config.yaml
train_examples: 194171
loss: "charbonnier"
widths: [48, 96, 144, 192]
attention: false
optimizer: "soap"
eps: 1e-08
max_precond_dim: 1536
merge_dims: false
Rows from block 8 of a small image denoising model, named by matrix and row number. Rows with one number belong to one channel. Each number is 128 + 24 x the weight over its row's rms, rounded and kept within 0 to 255. All counts start at 0.
After each channel's rows are labels from the 100 images, of 14976, where the channel reaches its highest value: "peak at" is the part of the image that holds the peak; "strongest on" is what is common among them. Only what is clearly more common there than usual is listed. The data: microscope photos of single blood and bone marrow cells. In brackets: how many of the 100.
# convs0: first 3x3 conv (model.decb.0.0.convs.0.weight, 144x288x3x3, each kernel summed), inputs 84-125
# convs1: second 3x3 conv (model.decb.0.0.convs.1.weight, 144x144x3x3, transposed, each kernel summed), outputs 72-107

convs0.97 [159  94 101 139 114 126 127 115 128 115 101 118 149 121 139 118 105 109 124 122 128  87 139 141 120 149 112 148 121 134 112 147 142 115 181 112 122 142 109 108 122 126]
convs1.97 [132  80 157 144 142 143 134 139 126 173 138 107 134 131 125 130  98 124 129 122  87 122  97 135 152 137 136 151 133 142 156 164  99 150  92 123]
peak at: middle right (34)
strongest on: cell type: segmented neutrophil (43)

convs0.122 [145 105 140 137  96 140 158 141 137 136 122 128 152 128 125 116 129 129 111 127 124 155 115 149 102 119 105 114  85 127 109 110 141 107 138 175 131 125  98 132 155 163]
convs1.122 [110 117 122 162 131 111 139 126 105  79 136 165 140 148 140 141 106 183 138 161 160 120 131 152 121  96 141  90 112 127  83  98 155 165 107 155]
peak at: bottom centre (61)
strongest on: cell type: segmented neutrophil (41)

convs0.96 [141 136 143  89  85  99 138 117 130 136  96 127 162 113 142 108 129 109 118 152 114 125 145 121  99 103 156 129 143  95 100 149 131 136 136 140 121 100 120 106 134 125]
convs1.96 [106 121 124 145 106 133 146 119 109 142 149 117 133  87 174 126  78 109 149  89  84 170 117 107 131 121  84 101 120  96 165 125  85 125 152 114]
peak at: centre (47)
strongest on: smear: peripheral blood (70); cell type: segmented neutrophil (54)

convs0.139 [143 145 135 121 104 151  90 128 125  91 106 130 133  97 144 126 124 132 129 145 160 122 115 130 108 116 126 139 116 142 154 126 126 109  92 157 130  97 129 132 123 124]
convs1.139 [124 149 157  89 107  97 105 124 124 109 138 134 134 152 108  91 106 135 147 137 105 147 155 130 161 159 161 129 120 129 129 136  74 124 157 146]
peak at: top centre (48)
strongest on: smear: peripheral blood (100); cell type: segmented neutrophil (89)

convs0.3 [131 123 129  87 117 110 118 112  94 101 135 142 105 136 145 129 131  74  83 113 145 144 129 136 102 101 121 149 110 145 115 106 146 160 113  89 109  95 122 119 111 118]
convs1.3 [132 109 111 125 109 110 113 135 127 134 190 108  96 158 127  88 193 150 152  58 124 118 157 128 150 136 106  95 125  97 141 120  98 125  97 108]
peak at: middle left (45)
strongest on: smear: peripheral blood (88); cell type: segmented neutrophil (61)

convs0.48 [144 104 115 125 106 138 116 119 149 135 120 144 132 105 136 156 150 139 112 142 120 137 111 127 136 104 124 122  82 114 122 134 137 124 113 107 134 125 126 118 150  94]
convs1.48 [153 139 111 124 151 111 174 109  86 119 122 132 119 112 105  99 133 203 131 115  99 160 186 128 132 139 179 114 129 131 162 109 107 102  83 124]
peak at: centre (37)
strongest on: cell type: erythroblast (50)

convs0.50 [ 99 112 141 122 136 102 115 124 176 103 142  98 124 139 146  87 162 131 107 133 108 141 141 147  94 124 166 132 102 153 124 128 118 120 118 126 145 111 100 123 191 149]
convs1.50 [115 136 109 136 129 171 178 149 110 104 108 138 124 142 117 106 119 166 122 117 128 123 113  89 100  91 123 131 154 160 126 104 117 174 177  99]
peak at: bottom centre (41)
strongest on: cell type: erythroblast (38)

convs0.137 [149 158  90 137 118 153 136 108 133 123  74 101  95  92 138 104 147 174 129  99 143 126 117 176 120 162 163 112 128 118 116 148 130 122 140 123 110 131 116 128 153 133]
convs1.137 [115 133 112 107 176 126 103 109 135  91 127 126 132 149 117 127 120 116 113 134 111 111 109 132 165  65 114 148 128  85 140 136 140 120 142 158]
peak at: middle right (42); centre (39)
strongest on: smear: peripheral blood (95); cell type: segmented neutrophil (65)

convs0.66 [140 169 121 108 145 145 154 159 135 139 149 121 120 125 163 123 128  63 166 112 142 105 129 135 123 100 145 134 116 166 110 138 116 131 136 147 122 104 105 115 116 142]
convs1.66 [137  63 130 118 107  90 135 129 132 119 135 121 134 126 163 104 122 106 132  99 115  96 139 173 107 127 132  93 122 140 112 129 102 125 144 136]
peak at: bottom right (38)
strongest on: smear: peripheral blood (35)

convs0.140 [125 142 105 127 145 148 172 177 102 123 101 147 145  94 105 138 120 104 110 132 129 140 119 108 115 137 136 112 114 121  78 141 130 118 133 105 167 149 123 132 121 127]
convs1.140 [173 122 149 128 101 139 104 168 128 169  84 100 186  94 151 143 113 149 106 169 125  98 128  96 120 100 139 123 106 130 136 122 150 151 157 135]
peak at: bottom centre (56)
strongest on: smear: peripheral blood (37)

convs0.13 [129 144 129 149 114 100 115 124 126 135 107 111 151 139 146 146 142 159 113 126 113 116 107 136 128  82 124  88 106 116 119 142 142 103  96 121 113 126 129 127 128 116]
convs1.13 [109 153 160 101 126  92 117 114 123 129 133 114  75 151 129 110 114  88 101 124 110  68 165 132 138 124 100 120  96 133 124  97 102 129 118 114]
peak at: middle right (44); bottom centre (34)
strongest on: smear: peripheral blood (100); cell type: segmented neutrophil (97)

convs0.98 [123 136  75 173  92 178 181 122 123 141 127  99 119 113  74 161 143 112 125 132 139 106 135 154 124  81 137 136  93 147 107 147 125 100 132 159 103 112 109 127 117 124]
convs1.98 [138 141 136 146  68 144 141 115 120 106 150 144  98 130 141 126 129  97 171  87 102 125 132  81 128 110 140 105 133 132 173 103 163 175 149 107]
peak at: top left (25)
strongest on: smear: peripheral blood (40)

convs0.22 [100 130 122 130 178 138 112 128 125 140 114 119 125 106 124 175 110 162  85 116 126 162 117 120 157 124 134 139 116 115 119 114 116 118 144 147 130 138 151 102 159 159]
convs1.22 [120 101  90 128 149 156 157 129 115 111  81 152 131 109 135 120 121  95 144 183 112 149 146 150 131 130  91  84 125 107 157 131 142 112 199 114]
peak at: bottom centre (58)
strongest on: smear: peripheral blood (51)

convs0.124 [116 149 120 117 117 136 149 135 143 129 136 132 138 143 110 129 128 133 129 101 123 139 100 129 153 131 114 126 147 124 136 197 103 145 133 120 104 111 137 142 109 124]
convs1.124 [111 135  80 144 156  97 136 102 128 137  83 122 127 126  85 161 109 144 154 134 125  93 136 164 136 128 136  99 105 121 114  78 130 100 104 100]
peak at: bottom centre (80)
strongest on: cell type: segmented neutrophil (50)

convs0.120 [119 144 113 158  84 145 122 128 139 106 119 131 117 126 152 114 143 149 123 136 117 159 101 141 135 127 162 110 130 146 133 139 118 133  69 126 132  91 100  90 146 146]
convs1.120 [136  64 140 115 133 103 108 150 136 116 148 149 127 143 143 120  99 104 143 101 116 143 110 124 125 133 112 200 117 167 140 105 134 128  97 100]
peak at: middle right (38); top right (28)
strongest on: smear: peripheral blood (94); cell type: segmented neutrophil (64)

convs0.126 [137 148 103 121  94 134 146 113 125 120 138  78  97 128  95  99 106 112 121 109 161 139 100 141 110 114 113  91  75 117 185 156 103 146  97 139 151 115 133 128 123 108]
convs1.126 [122 160 124 110 124 125 145 135 115  96 132 117 116  95  90  87 159 131 134 171  97 167 144  95  71 106 134 136 130 114 151 164 119 182 113 144]
peak at: bottom centre (68)
strongest on: cell type: segmented neutrophil (41)

convs0.88 [147 120 113 113 150 136 175 132 118 135 123 143 143 142  91 125 162 111 138  92 128 135  70 106 102 126 105 141 151 135 130 170 179 125 153 111 107  84 129 121 108 131]
convs1.88 [129 111 131 126 139 120 114 128 152 116 141 132 100 147 121  91 128 127 145 111 126 107 162  69 181 156 118  91 149 105 154 102 129 134 130  79]
peak at: bottom left (29)
strongest on: smear: peripheral blood (62); cell type: segmented neutrophil (42)

convs0.57 [155 161 101 106 132 140 116 116 115 140 156 103 120 143 132 136  99 100 107 126 140 131 157 134 117 127 131 106 129 117 110 135 159 122 116 133 126 131 103 128 111 151]
convs1.57 [144 109 108 159 134  94 109 121 131 119 176 105 110 138 153 106  65  70 143  92 139  87 132 149  90 105  95 128 132 159 138 134 136 113 129 108]
peak at: centre (35)
strongest on: cell type: segmented neutrophil (68); smear: peripheral blood (62)

convs0.76 [138 111  97 138 136 109 135 138 121 139 114  86 126 146 118 123 135  94 129 127 123 131 128 130 101 138 140 107  91 123 134  91 156 123 117 142 123  96 131 120 127 113]
convs1.76 [109 119 150 123 135 128 121 113 125 130 126 123 106 116 142 134 130 132 128 121 132  73 143 119 111 138 160 177 147 120 113 151 154 171 149 115]
peak at: bottom centre (35); middle left (32)
strongest on: smear: peripheral blood (99)

convs0.35 [139 138 111 107  89 127 166 127  98 116 125 134 117 151 179 123 120 142 171 123 127 130 135 133 106 141 132 127 148 115 142 138 139 130 129  94 117 149 135 129 115 134]
convs1.35 [117 114 134 126 149 123  75 132 126 132  93 119 142 149 115 124 124 155 141 139  69 195 108 129 183 117 142 104 167 117 114 106 108 134 145 139]
peak at: centre (69)
strongest on: smear: peripheral blood (41)

convs0.26 [162 136 111 130 121 124 106 128 103 106 102 143 137 131 120 103 131  56 116 105 125 102  73 130  62 110 119  97 143 177 122 133 110 137 116 139 125 132  96 116 124  97]
convs1.26 [124  85 137 128 118 131 131 102 121 151 154 143  88 143 103 136 121 129 109 126 164 109 141  75 108 107 114 131 160 137  91 130 135 136 160 108]
peak at: bottom left (43); bottom centre (30)
strongest on: cell type: segmented neutrophil (45)

convs0.115 [103 165 137  99 149 152 171 142 141 100  69 134  60 123 120 128 110 141 129 131 129 108 134 148 156 167  99 164 117 108 123 125 157 144  87  99 128 146 116 124 135 132]
convs1.115 [107 127 126 182 124 124  69 140 129 131 134 109 144 169 122 124  97 116 106 116 172  75 111 116 162 116 109  98 118 130 139  75 150 155 156 103]
peak at: centre (63)
strongest on: smear: peripheral blood (90); cell type: segmented neutrophil (73)

convs0.51 [122 119 123 125 116 101 149  97 143 163 136 122 135 140 152 136  93 176 138 132 147 130 123 155 130  85 121 223  98 114 139 155 136 131  85  89 144 138 145 119 126 117]
convs1.51 [128 100 123 122 118 120 112 140 129  86 132 115 107 120 143 118 131 142 122  95 164 133 132 114 126  68 150 159 189 131 101 122 138  79 194 159]
peak at: bottom right (28)
strongest on: smear: peripheral blood (38)

convs0.25 [115 150 147 147  97 134 166  87 128 120 141 140 102  66 126 102 135 116 126 139  79 121 121 143 114 133  97 100 133 147 152 123 137  94 122 113 114 136 181 163 142 127]
convs1.25 [113 135 105 121  51 116 149 104 135 146 134 111  90 100 161 157 112 131 155  64 140  91 112 165 136 139 119 145 149 139 125 128 165 114 121 137]
peak at: centre (53)
strongest on: smear: peripheral blood (91); cell type: lymphocyte (35)

convs0.34 [136 146 132 151 192 130 138 141 119 133 104 134 121  88 127 133 146 107 135 135 113 114 127 118 112 121 113 160 150 168  98  89 111 153 123  77 148 121 174 142 146 151]
convs1.34 [192 143 163 111 109 133 150 162 116 144 145 105 162 123 161 149 138 123  72 120 134 128 157 164 124 105 147 139 118 119 116 104 193  84 142 130]
peak at: middle right (44); bottom right (39)
strongest on: smear: peripheral blood (99); cell type: segmented neutrophil (49)

convs0.75 [ 96 121 163 153 105 141 156 152 159 133 122 132 121 133 120 136  56 142 112 108 131 190 171 126 108 124 112 168 117 144 106 140 112 124 152 136 103 132 168 112 153 111]
convs1.75 [125 123 134 103 122 106 148 130  95 113  86 132 138  92 166 125 147 128 105 122  90 118 155 101 125 122 107 102 145 150  92 138 178  98 137  79]
peak at: centre (59)
strongest on: smear: peripheral blood (50); cell type: segmented neutrophil (42)

convs0.11 [124  66 131 139 128 158 140 145 138 128 113 102 161 143 159 127 117 143 157  56 109 118  99 122 130 122 125 122 138 154 133 126 125 127 117 181 119 117 108  88 135 134]
convs1.11 [124 103 109 140 113 158 128 112 121 106 128 133 169 115 140 126 159 148 107 125 111 150 131  83 166 134  99 145 100 156 124 130 137 144 103  94]
peak at: centre (48)
strongest on: cell type: segmented neutrophil (50)

convs0.103 [121 120 127 107 133 125 127 128 130 113  94 123 126 150 108 143 123 122 130 139 110  92 102 130 134 156 111 156 117 124 145 139 136 118  89 109 118 114 136  91 132 102]
convs1.103 [132 142 138 124 142 107  88 134 137 130 146 120 129 169 117 120 133  92 124  97 113  68  90 199 183 135 110  98 123  73 109 128 104 115  54 115]
peak at: centre (75)
strongest on: smear: peripheral blood (100); cell type: segmented neutrophil (100)

convs0.46 [120 121 116 118  88 173 155 129 107 140 105 169 163 130 149 141 148 136 150 166 120 114 119 181 118  78 106 140  96 129 133 139 116 131 130 132 108 102 124 131 136 133]
convs1.46 [133  97 125 120 116  89 118 117 164 156 120 142  95 138 153 161 176 126 109 117 100 151 103 124 121 125 132 109  99 154 149 102 124  70 117 107]
peak at: centre (65)
strongest on: smear: peripheral blood (100); cell type: segmented neutrophil (87)

convs0.131 [128 124 151  91 128 105 125 124 134 146 148 100 130 138 125 133 126 109 146 139 126 140 116 158 140 136 129 182  94 119 106 146 114 136 121 141 135 106 143 133  95 121]
convs1.131 [ 78 159  88 130 122 114 101 138 159 114 107 101  80 156 101  86 134 116  93 117 103 131 155 127 141 121 133 130 121 149  90 124 122  79 149 125]
peak at: middle left (80)
strongest on: smear: peripheral blood (99); cell type: segmented neutrophil (95)

convs0.108 [123 152 119 155 103 155 105 155 164 129 132 132 115 119 163 148  98 127 133 121 147 135  98 102 101  64 150  73 128 133 117  85 113 142 114  88  99 171 126  53 129 152]
convs1.108 [125 126 144 141  78 127 142 133  83 114  97 124 170  87  96 124  98 120  99 145 142 131 132 127 107 128 112 108 125 108 138 144 103 165 146 132]
peak at: bottom centre (54)
strongest on: cell type: segmented neutrophil (40)

convs0.111 [133 116 113 130 153 111 182 159 121 141 123 109 145 124 123 138 117 143 117 122 118 131 128 114 116 111 124 191 120 106 142 140 106 137 143 150 138 132 122 129 110 125]
convs1.111 [148 100 131 120 118 146 118 138 126  77 128 132 115 115 153 103 128 101  83 163 176 104 147 140 125 100 152 164  91 150 121 127 164 145 109  97]
peak at: bottom left (25)
strongest on: smear: peripheral blood (42)

convs0.36 [143 121 108 123 139 137 128 115 136 152 120 108 121 129  88 141 125 151 129 128 101  65 112 154 148 191 141 113 130 118 116 137 143 143 131  96  93 114 122 144 158 140]
convs1.36 [124 132  77 118 155 141 119 129 139 136 125 104 124 128 134  95 135 160 116 186 122 147 179 112 113 143 166 123 127 134 151 111 138  86 124 182]
peak at: bottom left (29)
strongest on: cell type: segmented neutrophil (70); smear: peripheral blood (42)

convs0.117 [127 136 107 107 124 141 126 115  97 142  86 110 127  89 118 144 130 144 173 134 113 167 122 166 117 109 102 179  93 107  77 159 116 148 109 124 140 148 107 162 110 115]
convs1.117 [121 110 120 132 132  99  99  98 126  88 110 119 152 105 147 122 126  91  82 134 158 117 133 107 149 129 115 135 172  97 152 135 183 132 142 158]
peak at: centre (62)
strongest on: smear: peripheral blood (59)

convs0.14 [133 122  94  72 162 135 115 120 127 115 159  89 118 101 119 100 116 125 143 101 109 117 126 116  96 176  91 109 169 114 124 147 124 124  99 114 133 151  88  39 135 138]
convs1.14 [144 112 139 109 143 102 139 108 149 123 125 115 129 157 100 114 138 129 141 109 120 132 145 134 110 169 173 131 176 167 158 140 137 119 121  61]
peak at: bottom centre (48)
strongest on: cell type: segmented neutrophil (47)

convs0.135 [183 109 160 111 123 127 140 100 124  87 110 132 151 124 148 136 127 148 100 132 149 107 116 131 117 161 166 140 139 112  87 123 137 127 121 108 142 135  91  92 147 135]
convs1.135 [140 134 123 110 116 124 121 108 145 149 160 157 147 110 142 108 174 138 101 128  94 148 122 146 156 115 122 106 147  93 125 120  51 153 149 134]
peak at: centre (51)
strongest on: smear: peripheral blood (52); cell type: band neutrophil (25)

convs0.91 [ 91  84 144 102  88 110 127 139 120 116 113 109 161 130 147 132 160 182 133 137 145 113  71 117 144 133 129 143  68 126 121 158  81 120  95 122 129 118 120 133 150 107]
convs1.91 [166 103 122 111 150 103 141  88 118 112 132 141 143 106 118 117 174 197 151 142 114 142 130 123 139 142 140 136 158 114 167 101  82 148  94 137]
peak at: bottom centre (50)
strongest on: smear: peripheral blood (39)