{"train_examples": 194171, "one_sided": false, "adamw_weight_decay_other_params": 0.01}
Rows from block 4 of a small image denoising model, named by matrix and row number. Rows with one number belong to one channel. Each number is 200 + 30 x the weight over its row's rms, rounded and kept within 0 to 999. All counts start at 0.
After each channel's rows are labels from the 100 images, of 14976, where the channel reaches its highest value: "top examples" is what is common among them. Only what is clearly more common there than usual is listed. The data: microscope photos of single blood and bone marrow cells.
# convs0: first 3x3 conv (model.enc.2.0.convs.0.weight, 144x144x3x3, each kernel summed), inputs 0-143
# convs1: second 3x3 conv (model.enc.2.0.convs.1.weight, 144x144x3x3, transposed, each kernel summed), outputs 0-143

convs0.86,256,206,221,203,205,194,219,205,214,140,231,178,201,191,252,166,182,217,211,204,137,141,172,206,117,171,219,183,185,207,226,193,244,209,221,212,224,188,182,229,225,183,222,187,213,179,226,179,232,211,204,234,200,173,196,222,228,193,239,224,110,202,201,173,133,162,184,176,185,156,195,192,173,221,209,199,212,202,199,159,170,193,217,167,196,176,220,199,173,225,178,179,189,186,254,213,208,217,183,183,183,190,197,210,263,220,238,191,194,184,200,196,237,224,225,216,259,174,221,167,270,270,225,256,174,137,238,177,175,260,184,176,148,184,203,183,208,169,202,272,201,206,164,242
convs1.86,173,212,255,225,216,193,224,205,190,199,186,189,166,181,219,221,164,170,241,250,255,153,209,190,168,223,228,139,198,190,203,223,169,184,185,199,211,210,210,181,214,254,210,187,163,245,210,205,279,247,236,272,188,211,248,178,254,222,247,201,136,188,197,218,153,187,242,231,155,227,170,195,249,208,183,167,183,184,198,209,234,200,228,184,216,200,193,196,200,196,267,192,204,169,220,225,180,221,182,159,129,220,214,222,187,251,237,193,209,204,212,202,200,210,209,186,145,208,224,219,286,209,207,197,260,226,269,219,192,198,223,149,184,170,227,168,217,203,183,224,206,234,212,211
top examples: smear: peripheral blood

convs0.57,185,161,214,216,219,171,179,148,194,147,213,225,211,219,189,171,200,227,144,243,220,180,235,209,187,172,179,200,186,194,179,210,192,195,164,262,129,228,220,199,203,209,199,271,215,218,181,186,195,226,175,184,186,158,147,204,229,181,274,134,209,235,222,189,161,252,187,164,199,242,185,171,211,198,230,222,190,177,160,178,172,271,216,170,245,184,227,177,213,182,218,212,202,229,214,196,178,175,191,180,203,207,168,263,212,229,226,206,207,170,158,136,237,273,181,191,178,232,181,173,239,216,207,218,242,236,211,178,177,236,231,219,210,242,139,154,167,214,197,242,213,183,185,186
convs1.57,176,219,295,189,215,226,156,226,240,200,205,172,201,221,194,194,215,235,196,208,210,189,181,206,219,201,134,202,184,183,153,214,225,204,186,187,205,210,186,132,203,231,199,173,180,198,253,178,228,174,206,231,263,171,185,176,230,187,169,123,224,189,209,165,212,184,192,209,204,241,205,232,193,231,169,203,168,238,209,195,232,177,181,256,206,190,230,135,178,202,170,194,213,222,175,166,199,195,188,220,200,194,208,226,177,283,190,253,203,186,205,193,205,219,163,203,175,261,206,229,227,212,171,171,195,172,187,190,226,190,225,214,200,138,152,232,104,119,184,256,205,177,179,219
top examples: cell type: segmented neutrophil

convs0.23,225,180,192,243,168,259,216,168,145,207,262,222,172,234,233,216,219,181,188,190,204,192,207,212,186,126,162,189,207,114,184,243,171,201,197,216,162,192,228,208,258,215,159,243,202,211,205,221,266,216,211,182,198,210,244,280,184,182,213,110,225,152,187,236,207,216,212,226,189,243,227,214,197,226,174,169,221,188,167,200,190,226,158,246,198,191,212,227,167,132,244,233,229,176,204,195,195,221,216,242,149,212,221,228,201,217,173,165,226,194,190,172,224,199,184,196,194,172,236,191,162,213,222,175,172,174,242,218,229,211,153,227,228,200,191,202,215,180,235,157,211,168,208,166
convs1.23,222,202,173,237,258,255,180,200,169,179,215,216,162,250,177,236,208,185,218,202,259,175,203,173,155,185,184,165,195,203,211,239,232,239,205,240,190,199,129,225,199,202,185,222,182,229,175,233,193,179,166,152,192,207,200,189,176,201,217,129,244,216,162,246,196,202,186,195,188,174,183,214,182,211,215,163,177,222,161,205,203,188,233,187,182,226,182,179,212,188,204,216,245,254,120,213,192,159,245,217,184,166,223,211,214,257,180,250,171,239,208,190,172,166,218,175,193,235,232,237,220,251,186,224,184,189,153,187,135,202,177,287,150,158,228,175,202,202,183,169,190,216,189,143
top examples: cell type: segmented neutrophil

convs0.143,278,185,242,201,206,221,224,255,212,230,197,198,226,202,216,203,165,227,159,166,266,189,248,247,167,151,199,201,179,198,193,213,213,170,181,264,170,184,232,169,219,213,127,163,183,230,238,243,234,189,176,175,225,252,196,246,229,205,227,201,209,208,240,179,192,178,227,158,246,189,183,236,202,166,209,192,214,300,180,199,194,224,271,207,225,200,253,190,200,231,172,210,188,202,192,191,185,178,198,166,176,149,206,201,187,235,185,218,168,172,204,239,190,179,234,194,250,195,182,191,255,184,160,177,205,185,246,224,172,237,221,145,210,202,246,221,216,200,244,175,202,228,181,198
convs1.143,201,194,218,199,225,181,189,199,230,194,137,189,193,235,215,193,212,225,186,227,170,142,211,196,273,171,192,188,188,178,201,202,204,194,197,153,204,196,236,156,170,189,221,179,211,172,211,249,221,171,174,161,238,201,182,244,198,198,202,172,211,218,227,171,217,156,220,178,214,190,229,222,169,190,167,166,207,207,202,218,140,203,236,190,232,255,195,174,206,236,236,202,217,211,171,241,167,126,196,156,189,226,155,209,199,154,209,172,88,191,149,173,231,198,237,190,184,157,182,184,220,183,192,151,180,205,218,192,225,177,187,238,175,217,214,209,141,313,181,262,211,191,206,193
top examples: cell type: segmented neutrophil

convs0.135,190,156,175,219,196,185,217,268,175,189,236,190,201,243,210,180,214,222,268,222,230,184,207,210,234,190,196,212,181,173,205,178,195,224,230,198,213,218,208,199,222,203,190,219,189,150,241,209,200,211,246,207,141,224,152,258,200,193,231,283,216,256,171,235,246,202,210,218,236,222,202,194,171,252,218,191,188,196,218,156,197,232,220,216,219,225,223,171,204,242,181,174,185,192,140,214,201,210,207,261,246,183,239,186,262,209,189,207,244,245,217,234,146,243,202,177,191,206,180,168,202,243,224,229,284,179,225,213,134,201,202,181,212,183,167,192,214,185,296,194,203,191,199,202
convs1.135,177,214,208,187,177,201,170,144,188,218,169,316,216,229,217,189,241,183,195,162,192,252,230,181,178,217,171,219,194,186,183,203,220,165,211,200,179,167,179,203,226,171,185,214,191,201,292,214,192,180,225,202,248,218,193,218,165,195,220,237,177,169,253,180,224,184,181,199,201,218,193,165,194,197,217,209,217,156,248,214,170,198,157,168,218,178,218,199,183,227,233,190,199,208,185,206,182,181,221,186,237,235,212,198,230,204,222,197,176,186,216,252,178,192,183,157,185,196,242,156,269,256,184,195,172,200,186,93,308,188,216,191,162,193,172,256,195,194,204,215,168,172,203,212
top examples: smear: peripheral blood; cell type: segmented neutrophil

convs0.127,200,230,117,190,163,213,172,188,135,217,215,224,199,236,193,184,203,186,211,223,276,188,116,157,230,215,167,242,217,194,193,252,228,203,227,194,223,173,193,203,233,169,165,216,239,121,217,170,137,239,159,210,200,169,243,243,155,152,198,216,202,250,198,215,204,185,208,195,213,221,194,178,195,291,238,190,174,164,194,196,279,208,230,219,188,201,238,205,177,221,213,192,211,184,212,209,217,232,204,206,250,256,212,236,224,226,218,174,202,202,188,172,220,211,194,229,182,236,220,221,167,208,240,216,246,221,168,205,197,191,200,202,197,199,207,242,255,224,231,171,191,225,214,214
convs1.127,200,184,201,238,179,177,192,204,239,210,240,195,213,153,249,218,195,203,210,195,242,189,253,162,205,217,222,175,208,181,220,214,226,185,232,172,136,188,227,175,194,203,241,234,189,162,124,138,142,147,144,190,212,227,170,260,166,167,194,250,183,188,253,234,197,147,195,211,208,218,208,209,196,240,203,244,170,119,195,213,223,204,164,194,214,171,207,215,213,240,200,206,214,154,196,208,223,157,236,216,244,152,172,179,191,242,190,221,214,206,160,235,141,196,197,197,241,171,174,221,191,224,237,204,131,206,187,184,208,160,219,156,175,184,187,210,180,165,175,188,218,243,202,152
top examples: cell type: segmented neutrophil; smear: peripheral blood

convs0.18,223,203,161,221,212,178,168,215,178,141,251,156,191,221,212,226,186,193,237,260,196,161,188,155,207,204,173,148,195,220,215,223,209,174,246,203,210,241,196,187,202,210,230,140,130,278,206,242,229,205,235,206,233,198,224,281,209,235,255,161,149,208,204,186,300,236,186,198,185,176,149,181,209,196,233,229,220,198,197,262,205,186,177,210,171,184,186,267,198,235,184,195,196,201,175,163,184,185,191,226,220,202,254,172,216,222,217,186,176,211,193,215,204,224,200,222,167,249,183,179,129,199,229,195,208,148,200,207,230,208,190,208,194,176,200,247,158,203,182,176,174,203,207,197
convs1.18,193,200,171,297,229,151,210,177,192,202,218,248,179,163,170,192,252,238,155,194,202,205,205,182,221,156,201,184,170,200,208,181,256,200,235,198,154,217,193,207,122,219,175,175,253,221,195,195,194,135,207,196,233,195,151,180,223,235,212,254,196,273,223,228,218,196,167,186,165,149,235,151,151,207,189,202,237,148,231,231,219,182,222,207,199,191,197,176,138,181,239,153,185,237,196,225,180,210,238,186,174,200,224,220,210,195,166,219,181,186,177,149,208,189,176,198,188,175,240,212,187,254,191,227,200,195,198,214,267,219,248,175,184,196,224,206,198,248,189,178,163,181,155,191
top examples: cell type: lymphocyte

convs0.93,205,187,209,196,210,216,155,155,198,221,200,206,175,169,237,206,172,188,161,168,184,236,176,159,209,135,188,195,179,225,183,195,232,206,229,220,169,208,181,180,209,190,197,190,265,258,179,218,245,109,238,204,188,214,276,197,179,190,238,255,180,197,206,178,211,178,229,222,234,146,197,209,226,220,190,191,253,167,192,197,202,190,196,236,164,206,173,203,170,210,179,177,186,193,253,207,228,177,267,212,176,227,222,181,204,186,181,223,229,203,166,185,164,183,207,147,153,208,250,222,257,196,209,158,209,180,118,174,212,184,220,209,173,199,227,290,210,200,184,212,153,246,161,225
convs1.93,258,180,269,184,222,216,197,227,211,177,179,205,239,202,257,239,231,210,270,193,158,177,203,204,215,188,176,194,182,147,208,166,202,170,222,221,215,254,202,164,139,188,201,144,204,265,163,210,182,246,257,192,193,231,208,161,184,240,282,260,203,219,190,176,231,163,193,255,157,167,166,172,175,208,189,195,165,141,181,155,175,293,220,190,215,195,191,165,171,193,208,201,200,190,203,189,219,194,189,168,202,190,218,188,179,205,169,217,197,182,214,180,148,120,214,217,172,226,217,220,218,191,192,173,211,197,184,183,195,205,208,159,177,211,239,227,183,193,186,217,213,192,142,204
top examples: smear: peripheral blood; cell type: segmented neutrophil

convs0.100,162,237,138,177,304,240,212,212,125,229,239,175,206,209,200,186,211,212,172,216,186,235,117,199,224,221,238,206,197,243,186,250,197,197,207,205,181,206,258,214,199,200,203,183,214,240,200,191,169,225,194,204,244,160,205,211,186,227,155,173,206,146,230,199,192,181,186,179,172,232,174,183,176,178,206,201,209,192,175,230,233,233,234,159,193,285,177,195,195,224,175,185,241,201,199,215,208,175,179,202,198,179,200,196,208,218,205,183,184,172,206,171,209,154,191,211,205,124,181,236,167,183,177,199,209,184,213,289,232,220,202,147,194,232,212,171,209,157,200,137,211,151,256,203
convs1.100,225,213,182,184,248,180,236,215,158,185,202,223,200,158,135,207,242,234,167,199,148,261,146,182,227,189,245,171,206,219,233,239,162,163,205,190,230,189,244,206,186,185,205,222,214,201,179,248,189,197,166,202,172,105,235,165,183,197,198,228,235,151,189,192,173,205,205,179,176,238,218,258,245,236,130,186,228,220,200,243,187,193,201,160,222,202,175,195,210,198,194,205,195,193,208,215,150,236,198,194,179,143,183,200,191,264,234,206,124,219,171,198,208,178,175,207,192,156,209,213,110,201,211,239,194,203,244,227,183,224,171,182,166,210,239,191,175,211,190,168,165,194,184,172
top examples: cell type: lymphocyte; smear: peripheral blood

convs0.62,183,202,192,196,209,176,209,194,161,221,213,222,194,162,234,170,155,205,173,165,204,201,180,206,164,184,181,197,183,192,199,216,173,205,191,214,183,182,195,186,165,272,201,139,181,192,220,180,259,168,196,201,243,126,186,190,126,179,116,250,174,166,179,160,170,173,189,160,172,209,178,241,190,209,168,204,213,218,190,183,144,164,270,155,243,210,203,200,227,195,201,247,187,167,177,189,172,170,207,172,185,167,180,229,196,209,189,194,177,184,181,159,164,157,205,167,194,142,190,217,295,217,212,177,197,236,153,178,102,172,205,206,220,172,211,191,174,191,210,204,201,177,208,214
convs1.62,217,219,200,197,169,204,220,187,246,223,212,207,239,224,274,185,237,204,161,229,193,187,205,235,197,201,217,217,202,173,165,203,163,251,221,207,198,174,174,214,260,190,230,195,165,204,209,218,211,203,181,232,173,218,279,214,259,159,180,232,204,198,199,178,171,202,229,179,175,223,235,324,218,216,201,220,222,190,189,200,200,201,232,200,184,238,168,216,247,220,247,326,207,141,194,231,171,183,204,204,219,165,194,229,215,209,208,248,184,218,173,233,190,236,222,174,207,179,168,203,198,236,226,164,218,204,264,221,168,196,168,200,201,201,212,178,186,235,195,181,192,148,235,185
top examples: cell type: segmented neutrophil

convs0.42,242,151,168,240,146,195,220,186,248,208,278,186,154,250,182,217,159,191,219,126,208,165,196,222,176,177,190,211,197,274,179,177,167,244,235,220,203,236,188,247,223,229,182,174,201,164,262,194,241,213,221,211,210,182,204,263,207,167,245,263,184,193,247,203,207,201,226,166,166,213,253,238,208,226,260,209,230,208,171,214,193,148,203,168,191,216,209,206,199,213,192,233,186,177,235,228,181,240,199,181,199,177,173,200,255,238,208,196,222,200,188,193,249,222,139,232,217,222,204,205,250,177,186,191,156,184,207,224,215,196,217,180,179,190,269,174,186,164,219,188,179,208,177,221
convs1.42,228,249,156,224,223,196,172,197,210,171,238,198,204,170,252,206,309,161,170,244,194,199,188,184,207,180,209,237,192,215,170,174,230,191,188,177,197,232,188,189,219,238,206,180,236,217,154,139,219,210,201,237,229,187,233,201,218,210,185,182,236,203,240,194,225,159,192,184,189,205,217,228,156,219,222,216,278,186,207,165,205,181,212,206,179,235,201,139,190,189,216,230,197,202,248,209,178,180,201,254,195,232,166,198,238,185,214,206,247,225,210,158,213,206,225,197,236,229,194,231,226,267,186,197,221,215,302,213,209,184,228,148,254,164,218,241,203,218,252,208,179,174,227,143
top examples: cell type: segmented neutrophil; smear: peripheral blood